config = dict(
    arch='shufflenet_v2',
    norm='batchnorm',
    depths=[2, 2, 6, 2],
    beta1=0.9,
    weight_decay=0.2,
)
Rows from block 4 of a small multi-label image tagger, named by matrix and row number. Rows with one number belong to one channel. Each number is 500 + 25 x the weight over its row's rms, rounded and kept within 0 to 999. All counts start at 0. Numbers have three digits each. After the name is the row's rms in percent of the matrix's.
After each channel's rows are labels from the 100 images, of 14848, where the channel reaches its highest value: "strongest on" is what is common among them; "patch colour" is the nearest of a few named colours to the mean colour under the peak. Only what is clearly more common there than usual is listed. The data: photos of arthropod specimens (BIOSCAN-5M).
# p10: first pointwise conv (model.blocks.4.p1.0.weight, 320x320x1x1), inputs 252-287
# p20: second pointwise conv (model.blocks.4.p2.0.weight, 320x320x1x1, transposed), outputs 252-287

p10.33 104:476511485523471483506474495506517475547529454521447470540499459504452503484465460482466459487460520492485514
p20.33 106:493460439484499486507487456480465514527492496491491536512486450513500497460491502480511463517493496531489505
strongest on: order Diptera
patch colour: grey

p10.59 097:488467523523494438512482516471449520484512525506520511481525530500500503496546486543523541506523480474466506
p20.59 097:517488514478486533496512470477474478513488500476517494535496527488500517474422489480521515476468514496459509
strongest on: order Hemiptera
patch colour: grey

p10.190 099:468494516534536496509505500492487535515534454511512467506492525481524459492470483470511526558514527469457487
p20.190 108:513510518506480478504511489520518506499531464524518474532492476512523524488498439523479507494472454509502500
strongest on: order Hymenoptera
patch colour: brown; grey

p10.278 102:470488503498520483509498476499484497479509496445504453505547513457489462519483491507488502542514479503511507
p20.278 093:523511508519506502509498440505463550492498468497531465512506521476525500471522471500481501469502515504488517
strongest on: order Hymenoptera
patch colour: grey; brown

p10.249 104:482515466501485547492522493476502457476539475511524520503516529488472475502529488482501525510478498484493500
p20.249 099:478493500458435474473457486506470493522521513528523522495502491542453485464514531515491485520520471493444497
strongest on: order Hymenoptera
patch colour: brown

p10.3 102:515467471502480477504478492508479508488467491494509505559500480479524479468504470468492480464514495546522477
p20.3 086:561464543478463504441503530472524485475522472512501532468512506573517500535463513476515482496492500474570482
strongest on: order Hemiptera; family Aleyrodidae
patch colour: grey

p10.280 098:509478464501459466516490515517526491461509505548450489515495469535510520432477541531511487480507515508512478
p20.280 100:448494493542503527533549495471483463470483509488543481469522467515501515523514528481532483525505492477488518
strongest on: order Coleoptera
patch colour: brown; grey

p10.26 100:501503464486524453504477431497496493518505479454502499522548518449508506525495486499480515524504506480534507
p20.26 095:513539519505530480517480496525485502464469516536500489501488467474535520462495462524504492479462497451475492
strongest on: order Hymenoptera
patch colour: grey; brown

p10.51 094:451496489490492475480503491510548522456475497469504499528484489471589520493519521520494511518475493536509509
p20.51 099:541508505543487495478513453543527541487475494458447493517496530488550490481443451486533475503542528522521458
strongest on: order Hemiptera
patch colour: grey

p10.122 095:511492482495493478528505459476564491499492493461516506578503510515565491519479499508533525451471498515482492
p20.122 108:526500488515489520510505466486530475503533549504503467501498498478509528552512490491498509496498507473500488
strongest on: order Hymenoptera; family Pteromalidae
patch colour: brown

p10.230 092:528520477553479506504509533511538480489484442505482476498500452491514486487449509464467485462517538535452544
p20.230 094:449515521501524503478515503479472520468528491538509468524494488486499485484507516493516547547528494479524538
strongest on: order Diptera
patch colour: grey

p10.180 096:478538516496513500546473491524519457498505447473476461479541513457482480518502482503516459497510475524506543
p20.180 082:470494488489514479507479492485524487494495490476468506507482489488536468505491526512498510528506488514475521
strongest on: order Hymenoptera
patch colour: grey

p10.132 091:444498510474527509484498430508475527492476462517524507515509507470548485500549487493517536472510425500553452
p20.132 108:518538481468507465518505460510516467493439494482476518525458515508490453436506412507474502531512521503488446
strongest on: order Hemiptera
patch colour: grey

p10.268 104:502492520491493483507534483453546489482482485490501512493505483512501468469498499507499509511510470504536474
p20.268 125:510494554515475503519535498477516502512513513464511490546543493518504531521481496521501474512514482524486531
strongest on: order Diptera
patch colour: grey

p10.251 097:505511499494523474545502541504471495442507507499527515501486516494473518500523482511527461489499512480456518
p20.251 110:504530464516526471451491489516529506535451546460450511495490499533509461503490520559496514501528507522489509
strongest on: order Coleoptera
patch colour: grey

p10.149 104:498549487534499551497468509505490505520509461497522507468487516490496512488533486519503519493505494452498477
p20.149 096:514502530481508522529436517474510487460530494517514567513526510510495489493535506503502510500460508482476541
strongest on: order Diptera
patch colour: grey; brown

p10.186 095:503489512528491531507452482524503473460491454484481491512502444466511493462507477470482525475500484547556515
p20.186 091:446482475482470482470533524505494462484496525522533497463527473491497448498510512474473518490538494489463498
strongest on: family Drosophilidae
patch colour: grey; brown

p10.275 102:496481496519447493523531485465506506456514500512508495526491473488509528493498510499504475500493498504484533
p20.275 094:492474489436466548487472540447484515481512490485514493478492448539494494511525543476477514507479502505500477
strongest on: order Hymenoptera
patch colour: grey

p10.42 109:498492506521490511522536466507511468508466506508491506539522507513499485491493501498496483484502477510546490
p20.42 106:500506496463490520491474503514524489472494506494513487468486509524486505497526518518503551459502504469512513
strongest on: order Coleoptera
patch colour: brown; black

p10.285 104:488513499529514499519484537516488503531522501533502496494514510505512516465428496491473455523520506480518489
p20.285 090:468493508580508531499498519468456535510545587513494513470514482483516506490506475486480525455505527492534508
strongest on: order Diptera
patch colour: grey; brown

p10.35 095:501473505511498469508492508474506510507487510495494463499507499493468473497554498515536552512504521507508505
p20.35 131:489513487491508496514434511510537504500481487508487492459509495494538491529508492569510527476470488502482508
strongest on: order Diptera
patch colour: grey; brown

p10.60 098:510504500530493491485495530444486489497529533512482478529480451471452513464508512513465503482483530498525498
p20.60 102:506459488501535516558486481545495514481500529475537505513478521498504554516473482513513468461495536530537497
strongest on: order Diptera; family Drosophilidae
patch colour: grey

p10.204 098:508542498531468500519512505519547505496533511474464536492498533480483474466504531536486518472537507498489548
p20.204 096:492531481518484484461528498511557531522482504510501486511506480508494513520476529486525479498501499461518481
strongest on: order Diptera
patch colour: brown

p10.82 109:495527504480511471515511517517527481505539487497492487488547505487507526502504509489510485499497491491496514
p20.82 095:516527473467487511481467512505541459607551466519506497539484518495520515499500534509534500498473496479477541
strongest on: order Diptera
patch colour: brown; grey

p10.0 104:488479493490487459498466487526478556447494478488504541487521526509508508504515464465475511511478506540489452
p20.0 102:533518530511482493465504527530461481497524495536564501480536541520540484512496460474485515457511530464524517
strongest on: order Hymenoptera
patch colour: grey

p10.117 097:471527477512488504537536501436523535518483464480509516533520516495521494476501509541471527470504499433511448
p20.117 100:536547458490487504543516528528478518498506514509524537542504537556552458513526518494495509509493494506446491
strongest on: order Hymenoptera
patch colour: brown

p10.13 101:527500473461515490520484498506489527448537510502498494472470503457483472504501489534478463505502522480499494
p20.13 087:506457523433533499536552546475433496484501489510499507538449463497525493494512466543507497516510518475508493
strongest on: order Coleoptera
patch colour: grey

p10.300 104:483486428502482499499460451481502486493496491492486517521505486521515488538528507518492508491501524508529477
p20.300 107:478482488510515457524459477529491485500497496500486462491484474473554498469527519542493503491523488501504492
strongest on: order Diptera
patch colour: grey; brown

p10.238 095:442500503500509491510488519508457521487508479517506473515448466521466498498431528487494461511498478512460507
p20.238 107:487492518509479530498471513503470509513514516523531489489564487496489555560502507478444476508478529480521507
strongest on: order Hemiptera
patch colour: grey

p10.90 102:476545485520505539507463499545512453497559495510488478487477500488470531517507499509469513526517477484493523
p20.90 115:520474502490508480514510451455518505541483498483491505487473446526504547484495474514516440474460525503476528
strongest on: order Diptera
patch colour: grey; brown

p10.216 097:522501511536523470485474473461491493493507459521516495474516514485501459518467535514511464518480456458500472
p20.216 105:485464491520532458512533504471471466515504527498507494487492463453521493478468474478482479469532553488472478
strongest on: order Lepidoptera
patch colour: grey; brown

p10.207 099:513519486517481485473530487469500526479488490490538515488540530512455479507478525491504519511481483487468521
p20.207 108:495473515538484510484514480498502461483500478469496506461489513517485469489482500480497509509555489531487462
strongest on: order Coleoptera
patch colour: brown; grey

p10.193 104:542472515507470501492487497508562511495484509528478502494515475512468503453527498492450530486501489522570503
p20.193 111:503500503501509432504494483431543474491498489512468436494453455500473499441474499443499462539520440494475518
strongest on: order Diptera; family Muscidae
patch colour: brown; grey

p10.224 092:476480522538535476537512491486498473494494461521507485528484513502476479491499418488499517455494502534573461
p20.224 097:497513490485470484479533506469496512490475514489476498500531502550497479505442469469492493478527529476517507
strongest on: class Collembola; order Entomobryomorpha; family Entomobryidae
patch colour: grey

p10.194 096:503480518511474520501518527451468460483491515481516509499539528490528506498535485545488510529515474525488492
p20.194 090:496507472493474516513523514535512483493474543517505435501469479467517485498463532520537513499479540468497449
strongest on: class Arachnida
patch colour: grey

p10.6 102:516475505498504519551502490493525497503455497476523526525528516464515473492524532492501515496458488530502535
p20.6 090:504501518493471491519529448443528510508438546465527530522513489437533496485493446512512481520523478529516500
strongest on: order Hymenoptera; family Trichogrammatidae
patch colour: grey

p10.73 101:472493492503483497501482492508522507478468473517502493488455462465485531470514513514495499483496484496554534
p20.73 095:473504493507503523490479490492499505494486473514516493500512511442492484519477471495515536461465514488486496
strongest on: family Drosophilidae
patch colour: grey; brown

p10.289 092:502445471520536506544524491498526478537483476504524486517479526477513469480545445460508521491466482544567538
p20.289 113:524483496505499496486541491463483486488482523470526480506539462523527502503436472484537448487462498514503499
strongest on: order Diptera
patch colour: brown; grey

p10.41 098:492479506569515478479486485444454498520520461530507477487476481520468504515499429504499541496475469528514442
p20.41 098:513493479518528529483502522496493530521468496486490525539480537491491483511511466505501557523501487520485479
strongest on: order Hymenoptera
patch colour: grey

p10.185 099:461494467495504509522478492493552490533467454456514512505510495486486478537486531495483477515529499517570527
p20.185 093:484511521528514511522477490476532503510510482507485490518478507488514506453487511471520485534527515479479504
strongest on: family Hybotidae
patch colour: grey

p10.120 099:515506492548489503522526492516508476506484481517517526471492481476579469477510462450503493515474461513517486
p20.120 098:514487507534481523484502470491495551507494560445488488500483522505529478499487486464513460521549488553535456
strongest on: order Hemiptera
patch colour: brown; grey

p10.94 099:546486506509505482516515475432569514543470510502483568531524524487535506481545529507507511455517507466509495
p20.94 089:496494509528479481511511483421514528492500501430512490496515470475491475463499494457517540514522492514484482
strongest on: order Hemiptera
patch colour: grey; brown

p10.164 095:472515523525513509511496498513502486479500468502440490521501561473495454510527493471462494498509481545486497
p20.164 083:513522495516516530516517537485485495539473452522564492509530502495510498551509558516481482524528522549529514
strongest on: order Hemiptera; family Aleyrodidae
patch colour: grey