A small multi-label image tagger, trained from scratch: 4.01M parameters, 26.8 epochs.
Rows from block 7 of a small multi-label image tagger, named by matrix and row number. Rows with one number belong to one channel. Each number is 128 + 24 x the weight over its row's rms, rounded and kept within 0 to 255. All counts start at 0. Numbers have three digits each.
After each channel's rows are labels from the 100 images, of 14848, where the channel reaches its highest value: "patch colour" is the nearest of a few named colours to the mean colour under the peak. Only what is clearly more common there than usual is listed. The data: photos of arthropod specimens (BIOSCAN-5M). In brackets: how many of the 100, against the usual share in percent.
# p10: first pointwise conv (model.blocks.7.p1.0.weight, 320x320x1x1), inputs 0-53
# p20: second pointwise conv (model.blocks.7.p2.0.weight, 320x320x1x1, transposed), outputs 0-53

p10.70:158096117147122147106158104143134157127141194109170154124136106177098143122095146137124117127100089103131144144120124149155098133152144134123122124130130148108171
p20.70:143131151140153147131115089154105129162105119141140156145147143131114129174089151143146141160099072108124113108165157140086135131143172156149132158115147091153169
patch colour: brown (48 vs 2.6); grey (35 vs 8.9)

p10.307:126129157112125166102106121154138151127121076116152141169077121116149149125141118112125110101115108142104120108122152154129129119118141073097140133142118146144067
p20.307:146127137138102118147125127132121155147131138155130153118144107119145147118133130129145125118102135094122086102123102137116122133021164128161143112157130170115117
patch colour: grey (61 vs 8.9); brown (32 vs 2.6)

p10.260:112146157060131096137054138122124130129142114137113137158106125103118142137178109154129120131139143050130157141156126079149141127139119107131136115099146134125124
p20.260:123102130130098140143139143120120138101107113129129150134100077117089080138134150161119144129126140134067115150158130079123116111113159106125121126085123115180128
patch colour: grey (63 vs 8.9)

p10.71:115106125131149112149122091127085136095125152128117169126161119142113103124135117109138107132170103102113138113096108111141129171110136161134162163168121092127146
p20.71:109183127166131125144118133152145122117143101164151162128122050104107114126100135118112103127120102151128143129118118127085109124137080151125139103119095141125116
patch colour: brown (47 vs 2.6); grey (41 vs 8.9)

p10.201:134143115085143114130109140078111136124122116136111094154118164109113128142100135125081111115142142085132123169187154107139147112131120105121133149105156134094156
p20.201:127128162120132082137119139102128105105149158124127192142156086103115125127128133123159143131141121126139158131147160103115138130130147150149157143114115161134112
patch colour: brown (49 vs 2.6); black (42 vs 0.3)

p10.285:149103099072147100136103125159134118114131108127126128131126126085109160122179159152131073099138158095075124094141140135150165134156090132148141143107120135149080
p20.285:144099109152118157127154130154127108092139099095126123099088123095139091101133117132099134136110157106113106140137148131106122051162118127133137104145122120148146
patch colour: brown (47 vs 2.6); grey (45 vs 8.9)

p10.207:098182115114142113131116156101160134093129143125119070139088146153122143093159140120088146126138118128185158117137145088137146146104117119124077136139130124124143
p20.207:148127180132147101095135126109145136132117135122112122096127139095156141132149123103158150133088135118138135131111136121134148125138155129107109076121118144110087
patch colour: brown (41 vs 2.6); black (26 vs 0.3)

p10.73:120118090138090124095124107089142149138148138170122113071141101127115138140107121128139142106100125142131107149131092107119077113139126108073088110143156116132123
p20.73:116093128142149127126153133112126121105119145105154143138099136117142111146108141183149145117127139111124118100106117124089120129116135116134089137147136105146112
patch colour: grey (30 vs 8.9)

p10.215:099107147095132107161092105089106114115129110071111149098156149154094109128114112141092118167140121070096149115121089111142097126132128186159127130123100134136088
p20.215:124131147124089147141127137150107104121125101114134093096124115176122134144124120128133103079116165109135079110166141118140103124053145131135169113126139175105134
patch colour: grey (57 vs 8.9)

p10.17:159132129092124090134093091150116163089127134129103127135138134095079132113157107085134143143141119134115128143138135101118113149112117117118123171127072145134097
p20.17:129121154135139143090133138106122149120155114101098134094119100106138114088096092153115130117107112121089139137095147145119111109184126137119101093102152148133147
patch colour: grey (64 vs 8.9)

p10.180:102134135130162155086093146175091148123112140092124113147088136103077146124120097114142093116132067153066139097101176117126070082140149134137129133111139121158051
p20.180:127169149134139121108135132121106103164111103137111176120095143114107128123138182127123167108136150104155151134109128101131109119074150131148111128127135095118125
patch colour: brown (38 vs 2.6); grey (31 vs 8.9)

p10.147:132161136129150092104131147134113144126084105108173182148133158116098103160142085133094146138153105088084107119166153139174133135125158154131161136108113138071159
p20.147:116145115150122128120151140089109104120103148128137102162106124196098152135132136155115141107138133117143099122114087131126102147088143150098104127113074097116128
patch colour: brown (37 vs 2.6); grey (33 vs 8.9)

p10.229:111153145131181115114131131151130123115128149155132138140144110144126143065130097163151140091078149106157191091108133071134117117141108111121091137108121123151100
p20.229:102088138128144103128125131125126117090128125151148120108131125113091122106156102116196096127131143142120113106129093158109116108112093129105099118115144138106119
patch colour: grey (44 vs 8.9)

p10.234:147155141132120158132153141145151220122154154128121123120100169134142131050131166161125146138114098120128109121137157051114151105146091109157123154103142144147135
p20.234:160105141159110177146121090170126122080109114148069155158145112149137159112093114156156090084155168122139123130100106132136131082144138136149121039124133128119132
patch colour: brown (36 vs 2.6); grey (33 vs 8.9)

p10.301:112117123137107125113096117121091176147155112109139105099116130132119102123124136115107104093125138142109125099131134118131164114077128114133153132130102114127088
p20.301:141114159142100134067139088147194135117143180108108151174131128163122141139109077131170117125109097133110106114180090135134128127121135128150154158154152130134084
patch colour: grey (26 vs 8.9)

p10.211:115096142094108167129146145119159077139108114109112153120133102081125152149102129154105123105125086148151130123156112150115123125163132081133091154144140099131133
p20.211:103138147117094131150147148163118115090118133150142143097132137064133151119121133125136138123141134072129121119099158109132139131107129109166145119152137182141144
patch colour: brown (81 vs 2.6)

p10.238:114085113124094090185126148139138146108134129146134146112147108141065125125150153088139102133129107116083131103114098084111147167131107196107138131081108088175129
p20.238:152165113085117096145197121138155173125158168164157158158171125115128140149143111146149114114163151113116118133152151111185119117128134166143108123120139139106116
patch colour: grey (63 vs 8.9); brown (27 vs 2.6)

p10.61:098095131124146168138180142179101144176135136121128107111128162121154124166146138126137119143117138140164165108152127095137129140178143108108159095145127122169121
p20.61:096151117124096181147138144153157097127147112135155129153137169124115171161097179154114137112135108135125156116121121096127140133077162126123118147148145161139143
patch colour: brown (43 vs 2.6)

p10.284:123109085106113110119105155122127077165145133107123089137090137133125128140082101110132111113118143097097148103098115115148104123116167101081131147111152095126116
p20.284:148130086117113141148096123120170147131143133150107160129141123135109107121141099116152134135109115120148104136123121143124164178138093139132109116136101144134162
patch colour: grey (63 vs 8.9)

p10.14:109136118131121113138151137158099157145089175159154158129145126120101123151129135175126138094139135122137114090146127118138152161117159131120155093109118139132128
p20.14:181073191117107121132126089098138168112154119156126189133183104053139128089092080152192165120097119080085119089143184140107150101148127130144145124145160155072161
patch colour: brown (48 vs 2.6); grey (29 vs 8.9)

p10.171:104149097105170122144123130159116089152136092159188167147137114154111114146132077131160139128095142133150165140094117104121115110149082126115119106138128097133123
p20.171:129142135185133129135138154081122115111127173155138118112136150093105121107179087119219110155112142103116091148128140129123128121129111149102093084141136112142118
patch colour: grey (48 vs 8.9)

p10.292:095135080080146111158116215102100119145140147156090143130144110119094102118130135099114119152131128109118210143140146131152147132095113125154113093095054132138109
p20.292:131135132084128117102138115106131165161137122127104088140124118122147172112126130102085164110098109140149130085130122136150143130150120140144176145147139142090068
patch colour: brown (64 vs 2.6); grey (32 vs 8.9)

p10.226:129163123141147090107134129104165127116123106154151133127103159107163111122151118143107117129142120132198177125119146124130149123115135071153137164106131131124118
p20.226:122111156117131099088100089105123102109118126145133144124139095112090094124141099105143131127140143101113135117149138126117136076101121147138143169089139124107125
patch colour: brown (39 vs 2.6); black (32 vs 0.3)

p10.117:144136139122109102114105095108120091134128090092149113135106093150101135146148111143114153168133096124114117118103126129131083145106108142065136138124122151085121
p20.117:151148156133119120146075134124154142147168134159168175105139107168143177109151134155154107153122114129124108126131176132151120149099144150114134147143127169138135
patch colour: grey (29 vs 8.9)

p10.106:127120131137141161112163135118116133209133127145154140153146131137104115117107132122110137131088083134109085101135129128129133128166143148152118108154141113118133
p20.106:127080145088111114166113086125087136063128131141098108117087102143162137144116150142114118142117110129135131061099123132135103135112108133117131100126125124135152
patch colour: grey (52 vs 8.9)

p10.250:124130144145126105143114100181110166080074185134108151122098110150137152122125094113120097134107133147103101164093132109124134147129134134136101101107122122149130
p20.250:060129132132145075193104160126104133114122112166137171100090093082126116090107146125097101146117101106148177113159172175124137136149150135130148126095100133143132
patch colour: grey (70 vs 8.9)

p10.303:099139164137139148134141055138118110104115112135103154149121137091110123136131109115137146136127146124101152140121181128127147157116118146152160132139127136090099
p20.303:116139139115133087106142123122162105139140167122138140110129181129146149130161111110122115127089152126161121120146124150158119166117145133129139088154107142086163
patch colour: grey (29 vs 8.9)

p10.298:114121119095108120140140112049153078129149129102117122148167138127142119089146126106111155125103090141133127149103121137106123147131147145075160113099114133071128
p20.298:170142131095151076153178081109157157147118156088140167142132141155139130185127117175133111166119105159115122113120145100175108185131100140141141134134130141150178
patch colour: grey (47 vs 8.9)

p10.264:147094129139143151132082145136155152129122153148151190140111130114120102130133171114124128123158156160121081097174135140121147136142108088130148105118146111112096
p20.264:145099139125112088135175105132170121129139131129124170140173133093087100133146144135146124111142123135093162099144196103137132121121147130117153099143168150124147
patch colour: brown (54 vs 2.6); grey (29 vs 8.9)

p10.160:142105127126118125169140130162130131118098102093181121106120165051147146163163148122113111104144096095116127125121127151119133162115139119137146127156102144127133
p20.160:156105104155134128151145171162108144126126127149112135101086091143123116104125124160136152133155113111128131120123116136101129101142107101135136104122087136134135
patch colour: brown (56 vs 2.6); grey (33 vs 8.9)

p10.203:113110132094084048174095119149113128096123122113150143113111083128094149136175141120117115127108131120149129151156062087121128161123119175112111141114120157121118
p20.203:139094160116121130096155138117136106154185119097186156125109088127110080121183116114169143152114147127074165128113178142144088129131147149153146137122140127156116
patch colour: grey (51 vs 8.9)

p10.66:106136120136094137131128151097159172127140166142126103176138142150142118123113152149109174128164110142127110095116191145132140157102123095120167124155134142076159
p20.66:107126109159129133165124171103109110112107142118142176117183115145136127125086112126073134145141104119129134138156149109087109150095118116105099128111097135111138
patch colour: brown (44 vs 2.6); grey (25 vs 8.9)

p10.271:137105164120112122163119080117112105126137137129116160098116122109086149120146110149132098138133120117079112126088126141144177157123126176108116163116123142118128
p20.271:132144091144141171088146165134156124111143119137129125104111126140164165122132120118109162124125136086150122107110102115132132108121131127117100105159139133100098
patch colour: grey (79 vs 8.9)

p10.283:090141109134088129148123142106112139069153167113112134090155129145102167073119158138170130105132125110125152130103154105093116133130121169130116090095130124134139
p20.283:097123099142154123111093111104121103139144172109126119167119129129112154158148123120113094143114097136174122125135138099092135158136139122137120176093111126126103
patch colour: grey (42 vs 8.9)

p10.316:144107131123127115144082172121114090156116107128113148144135120148078102085166112154162138145136120070109126140144073124110156125129077150153151105128133141137144
p20.316:111132125122133125122121143120099086151062126142133125163138154115157168104150156120113146117133099127143140154143144107142130144140135099096098149124135146114135
patch colour: grey (46 vs 8.9)

p10.100:127128147150151153095149117115126161146128173151113126129109120123133125082141110131094135119087122092097150135112178117148160151110083086158121124090066178125119
p20.100:133098128156097123130119154124114128103164134094098175158143141109142133114099143158141120146128155124085123120153095065115147101134110118118109055159180098128112
patch colour: brown (54 vs 2.6); grey (30 vs 8.9)

p10.319:155133156151119141102144134134145153116094105170163124149124138104120114094161116145106131098105107110109132128167143108177156096078122132113131112148152137089121
p20.319:145115085136132115118103145116117142161140160118112125120073089129122141102143134174121110107124154140096079122153121126092127051130144186126143084103123097122197
patch colour: grey (63 vs 8.9)

p10.272:150134126109135100131135133081138181125144145137124079116143108129142104130148148114059120115128119064147153159133177129114134166132112148136135130138140132096116
p20.272:129140119124124121116143068153152141097120109109107133151130081177127109162113115135078121109149115121141139142141136107131088131110103071093130104168127143130061
patch colour: grey (58 vs 8.9)

p10.305:139117125131154157077109133159151119097086127103159147155114131110137141111145141128092101127060158116137094168139126123129177109108141143149135166142150153097111
p20.305:154154116121144134106107123116152100137126160141142133116131124126119129140120100119127124149102117120141141134085139105155151120153114161084118121162078116130123
patch colour: brown (44 vs 2.6); black (29 vs 0.3)

p10.204:126158158133168112155115153140139133142091109115133141176130108136124104129171105130203139102083080125124144126111126122139120104122097164147113124158160137161109
p20.204:137144079131143091159150131106117097157090223134118124151171177088116101107167153092176101156156156109118103169119144091131139118136108142106075092137132151114095
patch colour: grey (35 vs 8.9)

p10.67:135119127130097111139116149164157100137148132130179108152122067116102098111101126103117123106111119122102140096163093107131127137094099120102149136125115088113156
p20.67:121124096100145117091139113079129139100153150111116127168176157146107148126149126099091152133095122174143154120150143150142124135078142117102103130123100105131111
patch colour: brown (44 vs 2.6); grey (35 vs 8.9)

p10.50:120105155110151151095124120160130171131157142123154117129144137081160186181128106174101111150151095119142117112110121119161034100126137146135146162122143108133126
p20.50:170129135131151119146111120132132136133118131149099159134132123135183127128116147079148094092149085113139114155152133147136096164122129148144141146136130133105126
patch colour: brown (52 vs 2.6); black (30 vs 0.3)

p10.177:148143149108117140128089171094114143122118103161116112136144142103136126135166122143074128131143138131121114118155126103155148131108139150136143135144157096092111
p20.177:143154123111142131148141126098116116132107137146136076089143115103118143107123096135140167175097116109152136054095119137076116162132116144131125116122103111136168
patch colour: grey (53 vs 8.9); brown (35 vs 2.6)

p10.186:056173094138112138132150107109157124204161158107186119107158097166128117114169182108143134150116106119160179122123140147129138139061080133116137152128107137159128
p20.186:137128150092172098098148118088129106128139120129146141118128135132098132137121098106119176124115140162116155118124166145123140111114112150141092083130078105116115
patch colour: brown (46 vs 2.6); grey (29 vs 8.9)

p10.53:135136168139159136124124126182114116151135132112109108107093166123128162112145125095108106113095115157107103154134155124145149092140174100081158130132180163108109
p20.53:152107146106133103125109127123118118164116110133110128125117154117102124094103115079149130141133108112095128136155122132136103127113116143138137140100136148115084
patch colour: brown (45 vs 2.6)

p10.151:102133143141104135117136113107119159150155151112116164127124106148151133139099108117134143155107106102148173130136167135107132120160142112105135132121148137080110
p20.151:150079121142105113112105164138133140096129129130122114090105102142096134110136109130122124107137125123112138158077099123109126102117140115069107108099084080126122
patch colour: grey (66 vs 8.9)

p10.261:148078128114088109097130138126141159147121098081131141120129108132130082118139124061129130111134142096120171117125138191119047124133118095149095140106098131131139
p20.261:116105109141122130179163129153149100113137138141134127138152115109125134128111116069137127145137141125141140180112105126092147121130137109130104108113130116102032
patch colour: brown (74 vs 2.6)

p10.141:099126112134101156133169125082153141129131143153130105115123125161111183108084076137136129114143102124143131111129126135145092128156133114100127129161161103125164
p20.141:124109108179148154127133135128093113103147130107145131116100124107143090119124122144145151159127173117122087113148145120109119123137135128114116118142124109184137
patch colour: grey (52 vs 8.9)

p10.188:168143137119140097145092119133099152072108136141113116154149205112129136093154138196095120152147114117068052099118132099132153133087189124132147120092134118112148
p20.188:126126133128121122150094139148145092114158102125149116094082145107113115128114118122124123158096120109138181141109132123159154123142143093195167171121123178116154
patch colour: grey (56 vs 8.9)

p10.44:115105141135130127109091126131152081131109131118122103139063090161113129163130093129158127131144099134105111157100112143125135159160067089129124111132146113148121
p20.44:136158094143166101149156159125138109127115120105143147129120177120107094103110165121097127155169139130103138149114104119138144125106136139116111105133159089153119
patch colour: grey (38 vs 8.9)

p10.48:146108133103091108099117117108123155132144112118129127099121121084092102126161114124115082134148113075077109158122151139143135133118111103113043142133141103121113
p20.48:148162079110146141188082119144124123147099137143151099156077088161167114116098198126068086132156100114162132144133082133152119179120141111130155146166072101181100
patch colour: grey (69 vs 8.9)

p10.315:142152105131108138154117151121132187102125139134115111138142128120137134137198153106122122122117092089161141135120122143119140131125105151178124132084133132140099
p20.315:115105115122123092118107131149136110159116140118151119140133112153118146134126113100111115123097104168156142125113133126136123108138114132143120126124143145104090
patch colour: grey (76 vs 8.9)

p10.37:147107107129167084123137098128136177102136090129107114129138165102113118118144127128098134136150110147119095102120169102118190110150155091154150137129147155120138
p20.37:121139147139124129118119143124136131123159123109187159100056102139088096129129136155109155151125107150129184094128120132110139145129122108138141127115125116152124
patch colour: grey (47 vs 8.9)

p10.173:094125142117111165146133133052143157111137111149101095143118151161123105107159173094130178133151149072120127112184142154124124118082118114138131110101128139137162
p20.173:136121133148114165111131190170135113131154112134149033102128146155111145139122115132102120128127144151160115150104085119125131140111130097108105118141145107162121
patch colour: brown (38 vs 2.6); black (31 vs 0.3)

p10.57:146087146152109148106157135151097146092119164138142074104112146111137151119149126194081136084143133127150142088160124054132158150124126100136100114111145167132137
p20.57:110117084123129103177156137112136143112122137172161138128099150109133157122161136126155105122141154149090139096111113146143167102122130136120093063092141146166131
patch colour: brown (50 vs 2.6); grey (27 vs 8.9)

p10.72:134072128083139115166105134116105144106129153136121116111144132125093116108175140120114150145153105087104136133146135043132139174140123145143117110102128128115125
p20.72:139109101146119117136082157102128116149143086145129124102096140116104112068128157100136140146118156123115130150147123151083116104175137124109140105090138123131142
patch colour: grey (64 vs 8.9)

p10.3:125153097105157092133111146155130118122124105085127088117075123136119131105110132048126116081100104144126125146074109116116109168118147148117140141117149105165143
p20.3:138130106169157120138150148091126091178072157123120160161122143134129139134159123141109154126107103148118130155093131066117145148128133133132104119096131102141139
patch colour: grey (43 vs 8.9)

p10.231:122149139083164129122103130117112073180104107137156104096140128140131114165157122105075128069160126097164105126185074149121099128141147112106137109150140156088158
p20.231:111122183102132148152043095106162116119120120123121130115170120120162161129138103144157154160122093112163100109149174156106146122154135110150131134106145130129149
patch colour: grey (44 vs 8.9)

p10.108:085109132121102125161177138104102155083110145138158151103160125138106142139118115131103148134136118063152106097139147081132145164139145168122121174163095138121131
p20.108:148139139101153143089112162086128136157174115105121161105118101147149135104107057136125162096093099133144081131168098124147138116136128161150156140134119129090142
patch colour: brown (50 vs 2.6); grey (29 vs 8.9)

p10.68:122111128071139108078141141103088158148113124151068117137126154117106105140115089112090118080142144106098152109104137098136139125111141127093081112125166134107125
p20.68:156140117146126169134116119124148151132169095156128129147118159127111075126124107094114087135116174136098166150115133087162101131135118144149132134206139134121134
patch colour: grey (49 vs 8.9)

p10.295:122108136145073143139159157121108090127123115115109139145115108102150117157128105145134122115147106114166080121141075096108134147110135080149096140132137105151133
p20.295:162114124137157146109113104083132147109117135117104133153118107148120111131118125127131139153113103150112145147148120158113122136146126130075086116111144054125127
patch colour: brown (69 vs 2.6)

p10.276:132167138110118129137144140140121143082149209137120145127134120168158120134101109090108159130142091093138146123072125113125139134090098147178109118134137125141155
p20.276:122115131170112132079162123144145117127135132094121129134148145093132160127126139126161114127117137132131125133122137163116151159124198135119142115138149134108127
patch colour: brown (55 vs 2.6); grey (25 vs 8.9)

p10.78:113128105116137159160136125117148181128118131119068149143106154148128190110143172120121123141144138135114139103174150111120153128184138107134130110138109103125148
p20.78:123131144110143091070131170139134124203121127102180145139133114140134099118108141140136145129104124129137117140098132123101153096146127141160118173136119130119134
patch colour: grey (48 vs 8.9)

p10.214:160128136111135121137116146137098150121130071131080131139078149139092098064134105134156142114149108147097102083141111158096137121114101118122158118118141130139126
p20.214:144121121147116145156087119148115233099130107188081119089160082158140176097116145128125149122188116117161107140145080196141143146114117123092118076128135105107123
patch colour: grey (37 vs 8.9)

p10.183:140157138100150170124116137121093120140121128064123159122096130115093155101129107131139157138091128121069098116109119126147077172106123158114114126136131049107137
p20.183:141129126102128105105133151114142118137135127120112148119141110127117143107088142122122132086113151123126118129134123092079134110107135149115114121127128148104121
patch colour: grey (45 vs 8.9)

p10.299:127123159110100104113114116146159135100122083125118132182120149111086088132142094161133121103126173121086104120135134109135119120131094141131170138119127153161139
p20.299:102160157138109180145146141085110166119154134137106132090125132140106105112135096096138112103103132145128091138135157162126102160121150163105138098099106132135109
patch colour: brown (33 vs 2.6)

p10.7:139101131068123128158074135143142141127148133137128141114091136148093145121183146157111126129138113097069080110142115088125144146127125128141159137076120140126108
p20.7:113074105164127127131145136130102127119133113109097117101112106101098121076085115119130108098107166111088086165120112135061123059150155136145118089096118101159109
patch colour: brown (48 vs 2.6); grey (45 vs 8.9)